From a checkpoint of a small sound classifier: log mel input.
Rows from block 3 of a small sound classifier, named by matrix and row number. Rows with one number belong to one neuron. Each number is 200 + 20 x the weight over its row's rms, rounded and kept within 0 to 999. All counts start at 0. After the name is the row's rms in percent of the matrix's.
After each neuron's rows are labels from the 100 clips, of 14848, where the neuron reaches its highest value: "responds to" is what is common among them. Only what is clearly more common there than usual is listed. The data: acted Russian speech (Dusha). In brackets: how many of the 100, against the usual share in percent.
# fc1: MLP up (model.blocks.3.mlp.fc1.weight, 768x128), inputs 0-127
# fc2: MLP down (model.blocks.3.mlp.fc2.weight, 128x768, transposed), outputs 0-127

fc1.88,105,200,200,250,200,200,200,170,179,200,200,200,200,175,200,265,218,200,200,200,200,200,200,200,200,200,200,200,200,200,200,200,200,200,200,247,200,200,261,190,200,200,200,156,160,200,200,200,200,174,200,236,200,200,200,193,203,200,200,183,200,200,200,200,200,200,200,200,197,200,237,239,200,200,200,200,200,250,262,186,229,200,200,200,140,176,200,200,200,200,200,200,200,200,200,201,200,200,200,200,200,200,200,200,200,200,175,251,200,168,212,200,200,170,200,200,200,200,200,200,200,127,200,133,200,172,200,200,205
fc2.88,092,200,200,200,234,200,200,200,200,200,200,200,200,200,200,200,200,200,200,218,200,143,299,200,192,200,200,200,238,200,200,200,200,200,230,200,200,200,200,216,200,200,133,200,200,200,170,258,200,200,246,170,144,200,200,153,200,164,200,200,200,200,200,200,200,200,200,200,200,200,200,200,200,200,200,200,188,139,200,200,230,200,200,200,200,200,180,200,200,200,170,200,162,200,194,200,200,217,200,200,200,270,200,200,200,200,200,200,200,189,200,200,200,162,200,190,200,200,200,200,200,180,200,178,181,195,200,200,200
responds to: emotion: sad (63 vs 27.6)

fc1.433,109,200,200,200,200,200,200,200,185,212,200,200,244,200,200,228,200,233,200,200,200,145,200,200,200,174,200,200,214,200,200,200,109,200,188,200,200,207,200,155,200,200,200,193,168,200,200,200,176,200,223,200,161,193,200,237,200,200,200,200,211,200,187,200,200,200,200,200,200,238,200,250,200,200,151,200,200,215,200,200,200,200,169,200,200,200,200,144,200,200,176,198,200,200,145,200,234,158,200,151,200,200,200,200,200,215,200,200,256,195,248,186,200,200,200,200,200,214,200,241,200,209,200,200,200,200,200,200,200
fc2.433,134,145,260,200,200,200,200,182,200,200,200,200,199,222,200,166,200,200,174,200,200,200,234,200,200,200,200,200,200,202,200,200,200,200,229,200,200,200,126,162,199,214,219,200,200,196,200,200,189,256,200,200,255,200,200,244,201,200,200,200,200,152,194,200,200,200,188,200,200,200,231,200,266,200,201,208,239,200,200,200,217,200,200,185,199,253,200,200,200,203,244,200,174,200,200,200,200,200,200,199,118,200,164,200,210,200,200,200,187,214,192,200,200,200,200,200,195,200,200,200,200,200,200,200,200,200,200,200,182
responds to: emotion: positive (45 vs 18.6)

fc1.257,093,200,200,200,200,231,200,200,179,228,200,200,200,183,200,269,200,226,200,203,281,169,246,200,200,153,200,169,200,200,200,171,156,200,200,230,204,200,236,185,200,200,222,200,200,198,188,200,200,191,200,200,215,200,200,200,234,200,229,200,211,200,200,200,157,196,200,200,167,200,234,200,200,200,200,200,200,200,200,204,200,200,200,199,200,159,200,193,199,200,221,232,176,200,200,200,200,164,200,258,200,200,175,200,200,200,200,238,259,200,200,200,200,200,223,200,200,200,200,200,200,200,200,200,141,200,200,200,200
fc2.257,148,200,200,200,200,217,200,219,200,238,200,161,200,200,200,175,200,200,241,200,162,200,200,200,200,200,182,152,200,226,200,162,225,183,196,161,207,200,252,155,200,155,190,200,200,200,200,200,200,168,200,200,200,200,169,200,200,200,180,189,200,215,204,200,177,200,200,200,192,200,200,200,200,200,200,200,200,200,200,200,200,200,239,162,200,160,200,200,200,226,139,200,223,165,200,200,140,241,200,200,211,200,225,213,154,200,234,200,242,216,188,200,200,200,189,200,200,200,200,200,200,178,239,201,200,235,200,200,229
responds to: emotion: sad (62 vs 27.6)

fc1.354,104,225,188,200,200,221,200,200,255,200,192,200,262,200,200,240,200,220,200,200,241,200,200,200,200,183,200,200,200,202,246,163,200,200,163,200,154,200,200,158,200,200,200,200,200,190,152,200,200,173,200,131,200,200,200,200,200,200,224,200,200,200,142,186,200,210,200,200,200,200,200,200,210,200,147,200,200,200,256,200,200,241,200,200,200,181,200,200,200,200,200,225,200,200,195,200,200,200,200,145,200,200,200,200,173,200,200,200,200,200,200,200,200,200,200,200,200,200,219,200,200,200,200,200,142,200,200,200,247
fc2.354,081,212,200,200,200,200,227,183,200,201,200,200,145,200,192,240,200,200,200,200,159,200,200,200,200,200,200,200,200,223,200,200,200,200,211,200,205,166,200,200,199,163,198,164,200,172,200,200,200,200,200,200,200,202,200,170,200,140,200,200,200,200,259,200,200,200,200,200,200,200,200,200,200,200,200,236,200,210,199,200,200,200,200,181,210,200,209,279,200,200,200,185,273,188,200,245,162,200,200,262,225,200,200,200,200,143,200,208,200,200,200,246,200,200,200,200,198,165,200,200,200,240,222,200,200,200,200,200,200
responds to: emotion: positive (38 vs 18.6)

fc1.422,086,251,214,214,200,200,200,200,200,184,161,184,274,203,200,233,194,200,200,212,200,200,200,200,189,214,200,200,200,200,200,200,200,200,200,219,200,200,239,200,200,200,212,228,200,200,200,235,200,200,200,200,200,200,200,200,200,176,200,200,200,200,200,92,200,168,200,200,200,200,200,200,200,200,200,200,166,200,213,175,227,200,215,200,200,200,233,200,200,200,218,200,226,200,168,200,200,200,217,132,200,200,200,200,200,200,200,267,200,200,200,200,211,200,200,200,200,200,200,215,218,175,200,132,200,200,200,200,178
fc2.422,075,200,200,200,200,200,200,200,215,200,200,155,200,243,200,200,200,200,200,200,200,200,200,200,200,200,277,200,208,200,210,209,207,200,221,200,200,200,200,200,200,200,92,107,200,200,200,200,200,200,200,173,128,200,200,200,262,200,200,200,200,200,200,200,200,200,200,200,200,200,162,206,200,200,197,200,200,184,200,200,200,200,200,200,200,200,200,200,200,200,224,200,204,226,200,200,200,200,200,200,200,200,180,200,200,200,200,221,200,200,200,200,200,200,200,200,242,264,200,200,200,200,200,200,200,188,200,218,200
responds to: emotion: sad (63 vs 27.6)

fc1.722,095,200,200,200,206,200,200,200,200,200,200,200,200,200,200,200,267,187,200,200,200,200,171,143,200,200,130,194,200,202,264,200,200,200,200,189,200,200,200,200,200,200,199,200,200,226,200,200,200,200,233,200,200,200,200,152,200,200,200,200,168,159,200,200,238,200,200,252,200,248,224,200,144,200,200,200,200,200,197,200,200,200,200,200,200,229,200,206,200,200,172,231,169,200,200,230,200,200,200,190,207,200,172,200,200,252,176,200,200,200,237,200,200,216,200,228,150,226,224,200,200,200,200,200,200,168,200,183,200
fc2.722,087,200,165,200,200,200,200,200,222,200,200,200,224,268,200,200,223,200,206,200,163,200,215,200,179,205,223,200,200,243,200,200,176,200,167,200,200,200,200,200,200,200,175,210,175,200,202,195,200,200,200,200,200,200,225,246,200,200,200,200,200,200,165,200,200,200,200,200,200,122,200,214,200,200,215,200,200,200,200,200,200,201,200,100,200,200,200,200,200,200,200,200,196,161,245,200,200,200,200,238,200,200,118,200,200,200,200,200,200,200,200,216,194,200,200,200,200,200,230,200,205,234,204,200,200,239,200,200,200
responds to: emotion: positive (42 vs 18.6)

fc1.698,096,162,160,200,185,200,200,208,200,181,200,200,200,200,217,200,219,200,200,200,200,200,200,165,260,200,237,271,200,200,200,200,200,223,213,200,200,200,200,200,200,200,200,200,200,200,200,200,200,218,224,200,200,200,162,219,200,200,200,156,200,200,200,200,200,200,239,200,200,200,200,125,200,200,200,200,200,203,251,200,207,255,200,203,192,200,200,200,200,200,214,198,177,220,200,284,200,200,200,200,200,200,200,200,200,240,200,200,200,200,200,200,200,158,177,200,200,270,200,200,205,199,200,200,200,200,200,200,214
fc2.698,094,200,157,156,200,200,200,200,200,200,200,200,200,200,200,200,200,200,200,200,200,290,152,200,200,200,200,200,205,200,182,200,200,200,211,200,200,200,200,200,200,200,200,200,200,200,226,200,179,200,200,200,200,200,200,207,200,216,200,200,200,200,200,200,200,200,219,202,200,200,133,200,200,200,200,200,102,260,200,200,200,253,249,200,200,200,221,256,204,200,200,200,165,200,208,154,200,200,200,200,200,177,200,186,200,200,200,200,200,200,200,200,200,158,200,210,200,200,200,200,198,180,200,200,200,167,200,229,194
responds to: emotion: angry (39 vs 18.3)

fc1.114,080,200,200,200,200,200,207,179,233,200,200,200,261,200,200,200,200,200,200,200,200,200,200,200,226,188,213,224,200,200,200,200,218,238,200,200,122,166,200,200,200,200,200,200,200,200,199,200,200,180,248,200,200,200,200,200,200,200,200,167,200,200,200,200,207,200,271,200,200,200,211,191,200,200,200,215,237,200,200,200,200,230,161,211,152,200,200,200,200,200,171,200,200,213,200,256,200,147,229,200,200,200,200,200,176,200,218,200,200,200,200,200,200,139,200,200,200,200,200,200,200,182,200,200,200,157,200,159,259
fc2.114,070,200,200,200,200,200,200,200,200,200,200,200,200,200,200,200,200,200,200,200,200,229,200,200,200,200,158,173,200,98,200,200,200,200,200,194,200,200,200,200,200,200,269,185,223,200,200,200,200,200,200,200,200,200,200,200,200,200,200,200,200,200,200,200,200,200,200,200,200,200,196,200,200,224,200,200,200,189,200,200,200,200,241,200,200,210,175,237,200,200,187,201,139,200,160,200,200,200,159,200,200,200,200,200,159,190,232,200,177,255,200,237,302,185,200,200,200,200,200,200,177,219,200,200,200,200,200,232,200
responds to: emotion: angry (38 vs 18.3)

fc1.505,092,213,200,198,214,179,200,200,200,200,198,200,200,200,200,200,193,200,204,200,205,200,200,200,261,200,200,200,200,200,200,200,190,224,200,234,200,200,200,210,200,160,180,200,200,200,201,200,200,154,180,200,196,200,168,203,200,200,155,200,175,200,200,233,200,200,200,200,200,200,200,112,200,142,200,200,252,200,200,200,200,194,200,200,200,138,168,200,200,200,222,230,200,258,233,245,178,200,200,200,200,200,200,200,175,219,200,200,200,200,200,220,200,174,200,207,200,200,178,149,200,160,200,205,200,223,232,200,200
fc2.505,084,200,200,200,200,200,200,200,200,200,200,200,200,200,216,200,200,200,200,200,131,200,200,200,106,200,200,200,200,200,200,200,200,200,193,200,200,200,200,200,200,200,200,200,200,224,200,200,220,200,214,200,200,258,200,200,198,200,200,187,200,200,200,200,200,163,162,225,159,200,176,200,217,200,200,200,200,200,200,200,200,200,264,200,258,208,200,200,234,200,200,200,200,200,200,195,200,200,200,200,139,200,200,200,200,136,200,200,200,200,186,200,200,200,255,213,200,200,200,200,200,202,200,200,200,200,200,200,118
responds to: emotion: neutral (64 vs 35.5)

fc1.569,103,236,198,200,246,245,200,191,200,200,200,200,200,184,175,215,200,222,200,186,200,200,200,200,204,200,178,200,200,200,200,145,200,200,200,200,164,200,243,162,200,200,200,200,200,200,200,229,200,172,204,196,200,206,200,200,161,200,217,200,215,200,179,200,132,200,200,200,170,185,232,200,200,143,200,269,158,200,200,200,192,200,149,200,179,200,200,174,200,200,149,200,200,221,200,200,220,200,200,200,200,200,200,200,161,242,212,177,200,200,200,200,200,200,200,200,176,225,200,200,208,200,242,178,186,200,200,200,221
fc2.569,101,196,200,158,200,200,252,200,200,200,200,200,200,200,200,200,178,200,200,150,200,175,200,200,200,200,200,200,200,242,200,200,269,200,233,136,177,188,219,200,200,200,169,200,200,190,200,215,251,200,202,200,200,245,200,200,200,203,200,200,200,200,200,200,200,200,200,200,200,168,200,200,200,200,200,284,200,204,200,200,200,200,200,157,200,200,200,200,200,248,200,198,260,219,200,214,200,200,200,269,221,200,200,177,209,200,200,200,200,200,187,200,209,200,200,200,200,200,200,200,200,200,231,217,200,200,231,200,200
responds to: emotion: sad (68 vs 27.6)

fc1.368,086,238,223,200,200,200,200,200,200,204,200,236,265,200,200,221,197,200,200,200,197,177,200,164,229,200,188,196,187,200,200,200,200,227,215,245,200,207,241,200,200,200,176,200,197,200,200,207,200,200,200,209,200,200,200,200,200,145,200,200,200,200,200,200,200,200,200,200,200,281,200,211,200,200,200,200,200,200,200,200,250,200,200,200,200,200,216,200,200,200,200,200,248,200,130,200,200,200,196,200,200,222,200,200,200,200,199,251,200,200,179,200,200,200,200,200,200,200,200,200,169,139,200,154,174,200,137,200,211
fc2.368,087,200,200,200,207,202,200,200,200,246,196,185,191,245,181,200,200,200,200,200,200,200,239,245,200,209,200,200,200,204,155,200,200,200,226,200,200,211,249,166,200,200,159,200,224,200,200,200,200,200,200,200,159,200,143,200,200,200,200,213,200,200,200,200,169,200,225,200,200,200,217,220,193,200,200,233,200,200,157,200,212,200,200,173,166,166,200,200,200,151,168,228,188,243,239,200,200,200,200,222,200,200,200,200,200,200,200,232,200,267,200,200,200,200,154,200,200,200,200,200,200,170,200,200,200,200,200,195,261
responds to: emotion: sad (61 vs 27.6)

fc1.547,102,200,200,200,200,201,200,200,215,200,173,200,200,200,200,256,200,209,200,200,300,200,200,200,200,200,200,200,200,238,229,192,147,239,211,200,200,185,200,175,200,200,200,200,200,200,149,200,176,200,238,200,200,181,200,200,200,200,257,200,200,200,151,209,200,200,200,200,200,200,200,200,200,217,200,258,200,200,200,200,200,200,200,139,200,200,200,200,200,145,200,223,200,200,200,244,200,200,170,161,200,200,200,200,200,233,200,200,200,177,200,200,200,200,219,200,200,236,200,195,200,200,200,200,200,200,200,200,200
fc2.547,056,188,200,200,200,200,200,200,200,200,200,200,168,200,200,200,200,200,200,200,200,200,200,200,200,200,200,200,200,219,200,200,200,200,175,200,200,200,184,200,217,200,230,200,200,178,200,200,197,200,200,200,200,127,128,200,143,235,200,200,200,226,200,200,200,200,200,200,225,200,200,200,154,200,200,200,200,329,200,206,200,200,172,200,200,210,200,200,185,200,222,200,209,200,157,200,200,213,200,200,238,200,200,200,195,200,200,200,151,200,247,200,200,200,200,200,232,200,200,200,200,200,200,234,200,200,200,200,200
responds to: emotion: positive (39 vs 18.6)

fc1.765,104,200,200,200,189,231,200,200,200,170,212,200,200,179,215,200,200,200,200,280,200,200,200,200,200,200,142,250,200,261,203,200,200,200,200,200,200,200,200,200,200,200,183,200,200,200,200,200,200,200,260,200,200,200,223,153,215,205,200,170,200,200,200,200,200,200,200,200,155,222,238,200,223,200,200,200,200,200,200,200,200,148,200,139,200,258,200,147,200,200,200,200,227,200,142,205,200,200,157,200,200,200,217,200,200,185,200,200,200,200,200,200,200,200,200,200,191,200,200,200,200,194,200,200,172,200,215,209,200
fc2.765,100,200,200,200,170,200,153,170,200,200,153,200,200,200,200,234,200,200,200,200,200,200,200,200,200,200,226,200,200,204,200,200,200,200,200,200,200,166,200,200,200,200,122,219,200,200,171,200,200,200,255,200,200,200,253,200,200,242,200,200,200,200,200,200,235,200,200,200,200,200,175,200,200,200,200,200,200,200,200,200,200,252,216,200,200,200,200,129,200,200,200,200,200,200,186,184,200,200,172,194,200,200,200,200,285,250,200,168,200,200,200,200,200,200,200,200,200,200,200,270,200,200,200,200,200,198,200,186,200
responds to: emotion: angry (40 vs 18.3)

fc1.162,089,246,200,200,236,244,200,200,200,200,200,223,201,200,200,239,200,218,200,200,200,200,200,200,192,200,185,200,200,200,184,200,200,200,200,200,200,200,265,192,200,200,200,200,200,212,218,200,200,200,286,200,200,130,200,200,187,179,200,200,200,207,200,200,218,200,155,200,200,224,200,200,271,136,200,200,200,200,200,200,200,200,200,200,220,177,200,200,242,187,179,248,200,232,200,200,200,200,178,200,207,200,227,200,200,200,200,160,200,200,200,177,200,200,200,200,200,200,200,200,200,200,183,159,183,200,200,200,173
fc2.162,111,200,200,200,200,200,200,200,215,200,148,204,251,200,231,200,200,184,200,209,211,175,200,200,138,277,216,184,200,200,187,200,200,200,200,200,200,200,231,163,213,200,243,226,187,200,200,200,167,200,200,200,203,136,200,200,200,200,200,200,200,200,247,168,201,200,200,200,220,183,200,231,197,200,200,200,221,200,132,200,224,200,200,200,200,200,200,222,200,223,200,200,171,200,200,200,200,237,200,200,200,158,200,209,200,211,200,200,200,235,200,200,191,200,193,193,200,200,205,203,200,163,200,144,226,200,186,200,219
responds to: emotion: sad (61 vs 27.6)

fc1.715,099,200,200,200,237,200,200,200,203,152,200,200,200,172,200,221,200,200,193,200,208,200,200,200,290,200,200,200,200,200,200,200,155,200,200,195,221,200,200,200,200,200,200,200,200,200,250,200,200,200,200,246,200,200,193,199,183,160,200,200,200,200,200,200,200,134,200,183,200,211,200,200,200,200,151,200,215,274,200,200,200,200,119,200,200,200,221,200,200,200,200,202,200,200,200,200,200,200,200,200,200,200,200,200,200,192,200,200,200,200,200,234,137,200,200,146,174,185,200,200,200,200,200,200,200,200,200,200,200
fc2.715,132,200,200,185,200,200,200,149,200,200,200,200,200,209,282,200,212,200,200,200,200,186,200,200,200,200,200,142,224,216,200,200,200,200,200,200,200,200,200,200,228,200,237,200,200,200,200,200,200,200,200,165,200,200,200,200,200,200,200,264,214,189,200,200,200,244,200,232,200,216,200,200,200,200,145,200,200,200,190,194,200,200,200,185,175,200,200,141,176,200,200,200,200,200,200,172,200,220,200,168,200,200,200,200,238,212,222,200,200,200,210,146,200,200,200,213,200,200,200,220,200,212,227,200,159,200,131,200,252
responds to: emotion: neutral (66 vs 35.5)

fc1.568,078,200,188,200,200,257,200,200,263,203,138,200,200,200,200,194,193,205,228,198,205,200,200,200,200,200,200,200,152,257,267,171,132,200,200,200,200,200,205,111,190,214,200,200,210,200,200,186,200,161,200,200,200,200,200,200,200,227,238,200,200,200,200,156,182,200,200,200,200,200,200,200,200,200,200,200,200,200,192,177,166,200,200,200,200,200,200,200,244,200,200,200,200,164,200,200,200,200,200,200,200,200,200,249,200,204,200,200,221,200,197,200,200,200,200,200,211,200,200,200,200,171,200,200,209,200,200,200,200
fc2.568,085,188,200,200,200,193,158,228,200,219,200,207,200,200,200,210,200,200,200,253,200,200,200,200,200,196,161,200,200,216,200,200,200,239,200,200,200,200,200,288,263,200,200,200,200,200,200,187,200,237,200,200,200,200,200,200,209,200,200,200,138,200,246,236,200,200,200,172,202,240,200,248,224,200,186,201,177,200,200,246,200,213,212,200,185,204,230,200,200,200,200,186,171,161,190,200,201,200,200,219,216,200,200,171,230,195,200,200,149,200,200,200,160,200,223,200,182,195,200,222,200,200,177,200,221,200,182,200,200
responds to: emotion: positive (48 vs 18.6)

fc1.42,105,200,200,260,200,254,200,200,200,135,170,178,200,161,200,259,200,231,200,216,200,200,200,200,200,246,200,200,190,200,261,200,197,221,200,200,200,200,200,200,200,200,163,200,183,200,200,168,200,200,200,200,200,200,200,162,170,200,237,200,196,200,200,200,200,200,200,200,200,200,220,200,200,200,200,200,183,200,200,200,190,200,133,200,200,200,200,200,200,200,200,200,199,190,154,200,217,200,253,200,200,248,178,200,200,200,200,200,228,200,200,182,210,148,200,207,207,200,167,200,188,207,204,200,200,200,168,180,200
fc2.42,137,200,200,200,222,178,200,200,253,200,200,199,190,200,200,166,200,167,200,200,200,200,200,217,200,200,200,200,200,182,180,200,200,200,200,180,165,200,180,220,203,230,207,200,200,226,241,208,200,218,191,105,197,200,165,254,169,178,200,200,200,210,200,231,200,200,170,236,200,200,200,200,200,200,200,200,201,200,200,200,200,200,150,200,200,200,200,200,200,191,200,180,174,165,215,221,222,223,203,200,248,200,203,243,200,243,200,144,200,200,200,200,200,200,221,200,220,200,200,188,200,200,200,253,200,200,200,222,200
responds to: emotion: positive (38 vs 18.6)

fc1.212,104,200,200,200,200,192,200,200,200,200,144,200,200,200,200,264,203,188,200,200,278,209,260,200,200,200,200,200,200,200,208,206,130,200,196,200,219,200,200,225,200,195,200,200,200,200,190,200,200,170,200,177,200,180,200,200,200,200,240,200,200,200,223,204,200,200,200,200,200,200,178,200,200,127,200,200,200,200,200,200,200,200,200,200,200,200,200,180,200,200,200,200,200,200,200,200,200,154,200,200,200,200,200,200,200,239,200,188,200,200,200,211,158,200,200,200,200,200,141,200,200,200,200,200,200,200,255,200,274
fc2.212,113,194,200,200,157,200,200,235,200,170,200,200,200,200,221,185,200,200,200,200,200,155,200,200,200,200,200,200,200,230,200,200,200,163,200,200,200,203,188,200,237,171,219,200,200,200,200,200,200,200,200,180,200,200,187,200,200,233,200,160,200,208,205,200,200,228,200,260,230,259,200,185,197,200,200,171,237,157,200,200,200,200,200,179,167,218,200,200,200,180,200,156,189,169,200,200,200,200,200,127,261,200,144,223,200,209,200,200,200,229,200,213,200,200,200,200,200,200,200,200,200,217,238,200,200,200,248,200,200
responds to: emotion: positive (46 vs 18.6)

fc1.695,096,200,200,200,200,200,200,200,200,200,182,200,214,200,200,200,180,180,233,196,200,200,200,200,200,200,223,230,200,219,239,200,200,200,200,200,200,200,200,200,200,200,200,200,200,200,200,200,200,227,208,200,200,200,156,177,211,200,200,200,200,176,200,227,200,200,200,200,200,200,200,200,200,200,200,200,200,200,204,200,200,200,200,174,200,248,185,284,266,200,173,268,204,200,200,234,200,262,200,200,212,198,157,200,146,200,186,200,200,200,157,200,200,200,200,200,115,200,200,200,200,200,200,200,200,181,167,202,200
fc2.695,106,193,221,200,185,200,200,200,170,200,200,187,200,200,200,200,228,200,176,200,200,204,226,175,200,200,241,200,200,236,200,200,199,200,220,200,200,200,200,200,200,200,147,161,175,209,200,176,248,200,200,251,200,172,200,177,200,200,239,200,200,121,200,200,200,200,200,200,200,200,200,200,200,200,200,200,200,120,200,231,200,200,200,161,200,244,200,200,200,200,220,200,228,200,200,200,200,200,200,239,200,223,200,200,200,200,195,223,245,182,140,217,186,200,197,200,200,160,174,200,200,200,200,200,200,200,200,200,184
responds to: emotion: positive (38 vs 18.6)

fc1.136,112,200,200,200,200,257,200,200,200,192,113,200,222,160,200,182,200,193,200,200,200,139,200,171,220,200,200,200,200,269,226,200,200,200,175,158,200,176,200,200,200,216,200,200,194,217,200,200,200,200,200,196,200,164,200,200,172,200,206,175,200,200,200,200,200,169,200,200,200,200,200,200,212,227,200,200,200,220,200,200,200,200,200,200,200,200,200,200,200,200,200,200,272,200,200,181,200,200,200,199,200,200,200,200,112,200,200,200,200,200,200,270,200,200,200,181,189,200,200,200,200,200,200,200,192,200,200,200,200
fc2.136,097,204,200,200,200,200,200,200,200,200,200,200,169,200,200,200,200,200,200,154,200,200,200,200,200,200,200,200,200,267,200,200,200,200,200,200,200,200,191,200,200,135,225,200,200,210,185,200,200,196,200,202,200,200,200,200,200,200,200,200,200,206,200,200,200,200,200,200,200,200,234,200,169,200,200,200,200,200,200,200,200,200,186,206,240,200,147,197,200,200,200,200,275,200,232,212,200,221,200,275,200,200,200,225,200,200,200,186,255,200,200,200,86,200,200,200,200,200,200,200,200,200,200,200,200,200,200,154,200
responds to: emotion: positive (44 vs 18.6)

fc1.450,093,253,232,270,214,257,200,200,200,200,200,200,266,200,200,243,244,218,200,200,200,219,200,200,200,200,200,200,200,200,206,200,200,200,200,200,231,200,223,163,149,200,154,200,200,221,200,200,200,187,200,200,200,200,200,200,200,200,228,200,200,159,200,162,200,200,200,200,200,200,200,200,200,200,253,200,200,200,200,200,241,200,200,200,200,228,239,200,185,200,200,224,243,200,200,191,200,200,200,200,200,200,200,200,200,158,187,200,211,200,200,184,200,200,200,200,200,200,200,200,200,132,200,200,162,200,200,200,200
fc2.450,103,200,200,200,200,177,200,200,169,200,200,200,200,200,228,200,200,200,200,176,135,150,200,249,200,205,209,159,190,216,200,183,200,200,200,200,200,200,200,200,214,140,204,200,261,200,200,200,200,200,200,165,200,200,200,200,200,200,200,200,200,200,225,200,208,200,200,200,229,218,200,241,155,200,171,200,200,171,200,200,262,200,200,197,200,200,200,200,200,200,200,242,166,200,200,171,200,248,200,204,216,200,200,262,205,200,200,200,200,164,200,200,160,200,163,200,213,200,191,200,200,184,229,200,166,200,195,200,200
responds to: emotion: sad (57 vs 27.6)

fc1.320,106,200,200,200,217,265,200,200,200,178,124,200,200,200,184,247,200,205,200,200,201,200,200,200,200,200,200,200,200,263,269,172,139,200,200,200,200,210,200,164,200,200,165,200,200,200,200,200,200,200,200,200,200,171,200,200,200,200,200,200,200,200,178,200,200,200,200,200,149,200,237,163,200,200,200,220,200,172,200,255,220,200,209,200,200,200,200,200,200,200,200,200,263,200,200,200,200,200,200,200,200,200,200,200,147,200,200,200,198,200,200,200,200,200,200,200,200,200,200,200,200,200,200,138,200,200,200,200,200
fc2.320,096,195,200,200,200,200,200,208,200,200,200,189,200,200,200,243,200,200,200,160,200,200,200,200,200,200,200,200,220,243,200,200,200,200,200,200,200,200,178,190,200,200,200,200,200,244,200,200,155,205,200,200,200,172,200,200,157,200,201,200,200,200,216,200,200,200,200,200,226,200,200,200,148,200,200,200,260,200,253,200,200,200,188,185,238,197,189,200,200,164,200,285,201,221,200,200,200,200,200,279,200,165,200,200,200,200,200,200,200,200,172,200,145,200,200,252,233,200,200,200,175,200,200,232,200,200,198,200,181
responds to: emotion: positive (40 vs 18.6)

fc1.353,102,200,200,200,200,187,175,200,200,200,181,200,200,200,200,242,200,228,200,200,200,200,200,155,200,200,238,200,200,203,234,200,155,200,192,200,200,200,210,179,200,200,200,200,200,200,200,200,200,222,200,200,200,166,200,200,123,200,232,200,217,200,200,200,200,211,200,146,200,200,200,200,233,200,200,200,200,202,200,171,200,227,173,200,200,200,200,200,200,172,159,234,200,200,109,222,200,200,200,149,200,200,200,200,147,238,200,200,232,200,217,200,200,200,214,200,138,211,200,200,200,200,200,200,200,200,200,200,200
fc2.353,093,207,200,200,200,200,200,168,200,200,200,200,200,188,200,200,200,200,200,200,200,200,200,200,200,200,200,200,200,198,200,200,200,200,200,200,200,200,186,200,189,246,185,229,200,205,200,200,147,200,200,200,200,200,200,200,200,172,200,200,200,200,198,200,200,200,200,170,200,224,200,200,200,200,200,261,92,200,200,200,200,200,200,219,181,200,200,200,200,200,200,200,197,189,144,200,200,200,200,200,200,200,200,200,200,200,162,217,200,200,167,200,290,200,200,204,239,200,200,263,200,174,200,261,165,200,200,200,200
responds to: emotion: positive (45 vs 18.6)

fc1.733,086,200,201,200,214,223,249,202,200,200,200,225,224,200,200,239,247,200,200,200,200,200,200,202,200,200,241,180,200,226,200,200,188,142,200,200,200,200,200,148,200,200,182,217,200,173,128,200,200,130,200,237,200,200,200,181,208,200,200,200,212,191,200,200,178,200,186,199,200,200,207,200,234,207,200,200,200,200,174,200,200,200,220,182,205,169,200,200,200,206,195,245,200,254,237,200,152,200,189,200,200,200,200,200,200,197,200,200,200,200,200,200,189,200,164,200,200,236,152,200,200,200,200,200,163,210,231,200,200
fc2.733,106,221,231,214,200,216,234,200,228,200,200,200,200,183,200,200,210,200,200,200,144,155,200,200,176,200,200,149,200,200,200,200,200,200,200,186,208,200,200,169,200,200,176,200,200,200,200,200,171,159,200,200,200,200,199,180,192,129,200,200,200,200,221,200,190,200,200,199,200,133,200,259,160,200,200,200,200,200,200,200,225,200,219,200,196,188,200,274,178,200,200,200,200,154,200,200,200,200,200,216,202,200,200,195,212,211,200,200,200,200,200,186,222,200,217,200,231,200,200,179,200,204,200,140,166,200,157,200,200
responds to: emotion: sad (58 vs 27.6)

fc1.495,107,244,200,240,200,248,200,200,195,200,200,200,287,200,200,200,193,206,200,127,200,194,200,148,200,200,185,188,193,200,220,178,200,200,208,255,200,200,231,155,200,200,209,200,233,200,200,200,200,177,204,200,200,200,200,185,200,207,200,212,200,200,200,200,200,200,200,200,181,220,200,193,168,200,200,200,200,200,200,200,200,200,200,200,200,200,200,200,200,200,190,240,200,200,200,200,200,200,200,200,200,200,200,200,186,200,200,227,200,200,200,200,200,200,200,162,200,200,200,200,228,159,200,181,188,200,155,103,200
fc2.495,137,198,200,200,200,182,195,200,168,200,200,179,122,200,200,200,200,200,200,200,200,200,200,200,240,200,200,200,200,227,200,184,200,200,194,200,200,222,215,200,200,164,183,200,200,200,200,200,200,158,200,219,157,200,200,200,200,200,200,200,200,200,200,200,200,200,200,228,225,194,200,221,151,200,200,200,200,162,200,171,200,200,200,200,200,200,200,200,200,220,200,200,220,200,200,219,142,200,200,200,200,197,200,200,200,200,200,264,242,200,138,221,102,200,177,184,217,200,151,200,200,200,200,200,200,200,200,198,200
responds to: emotion: sad (56 vs 27.6)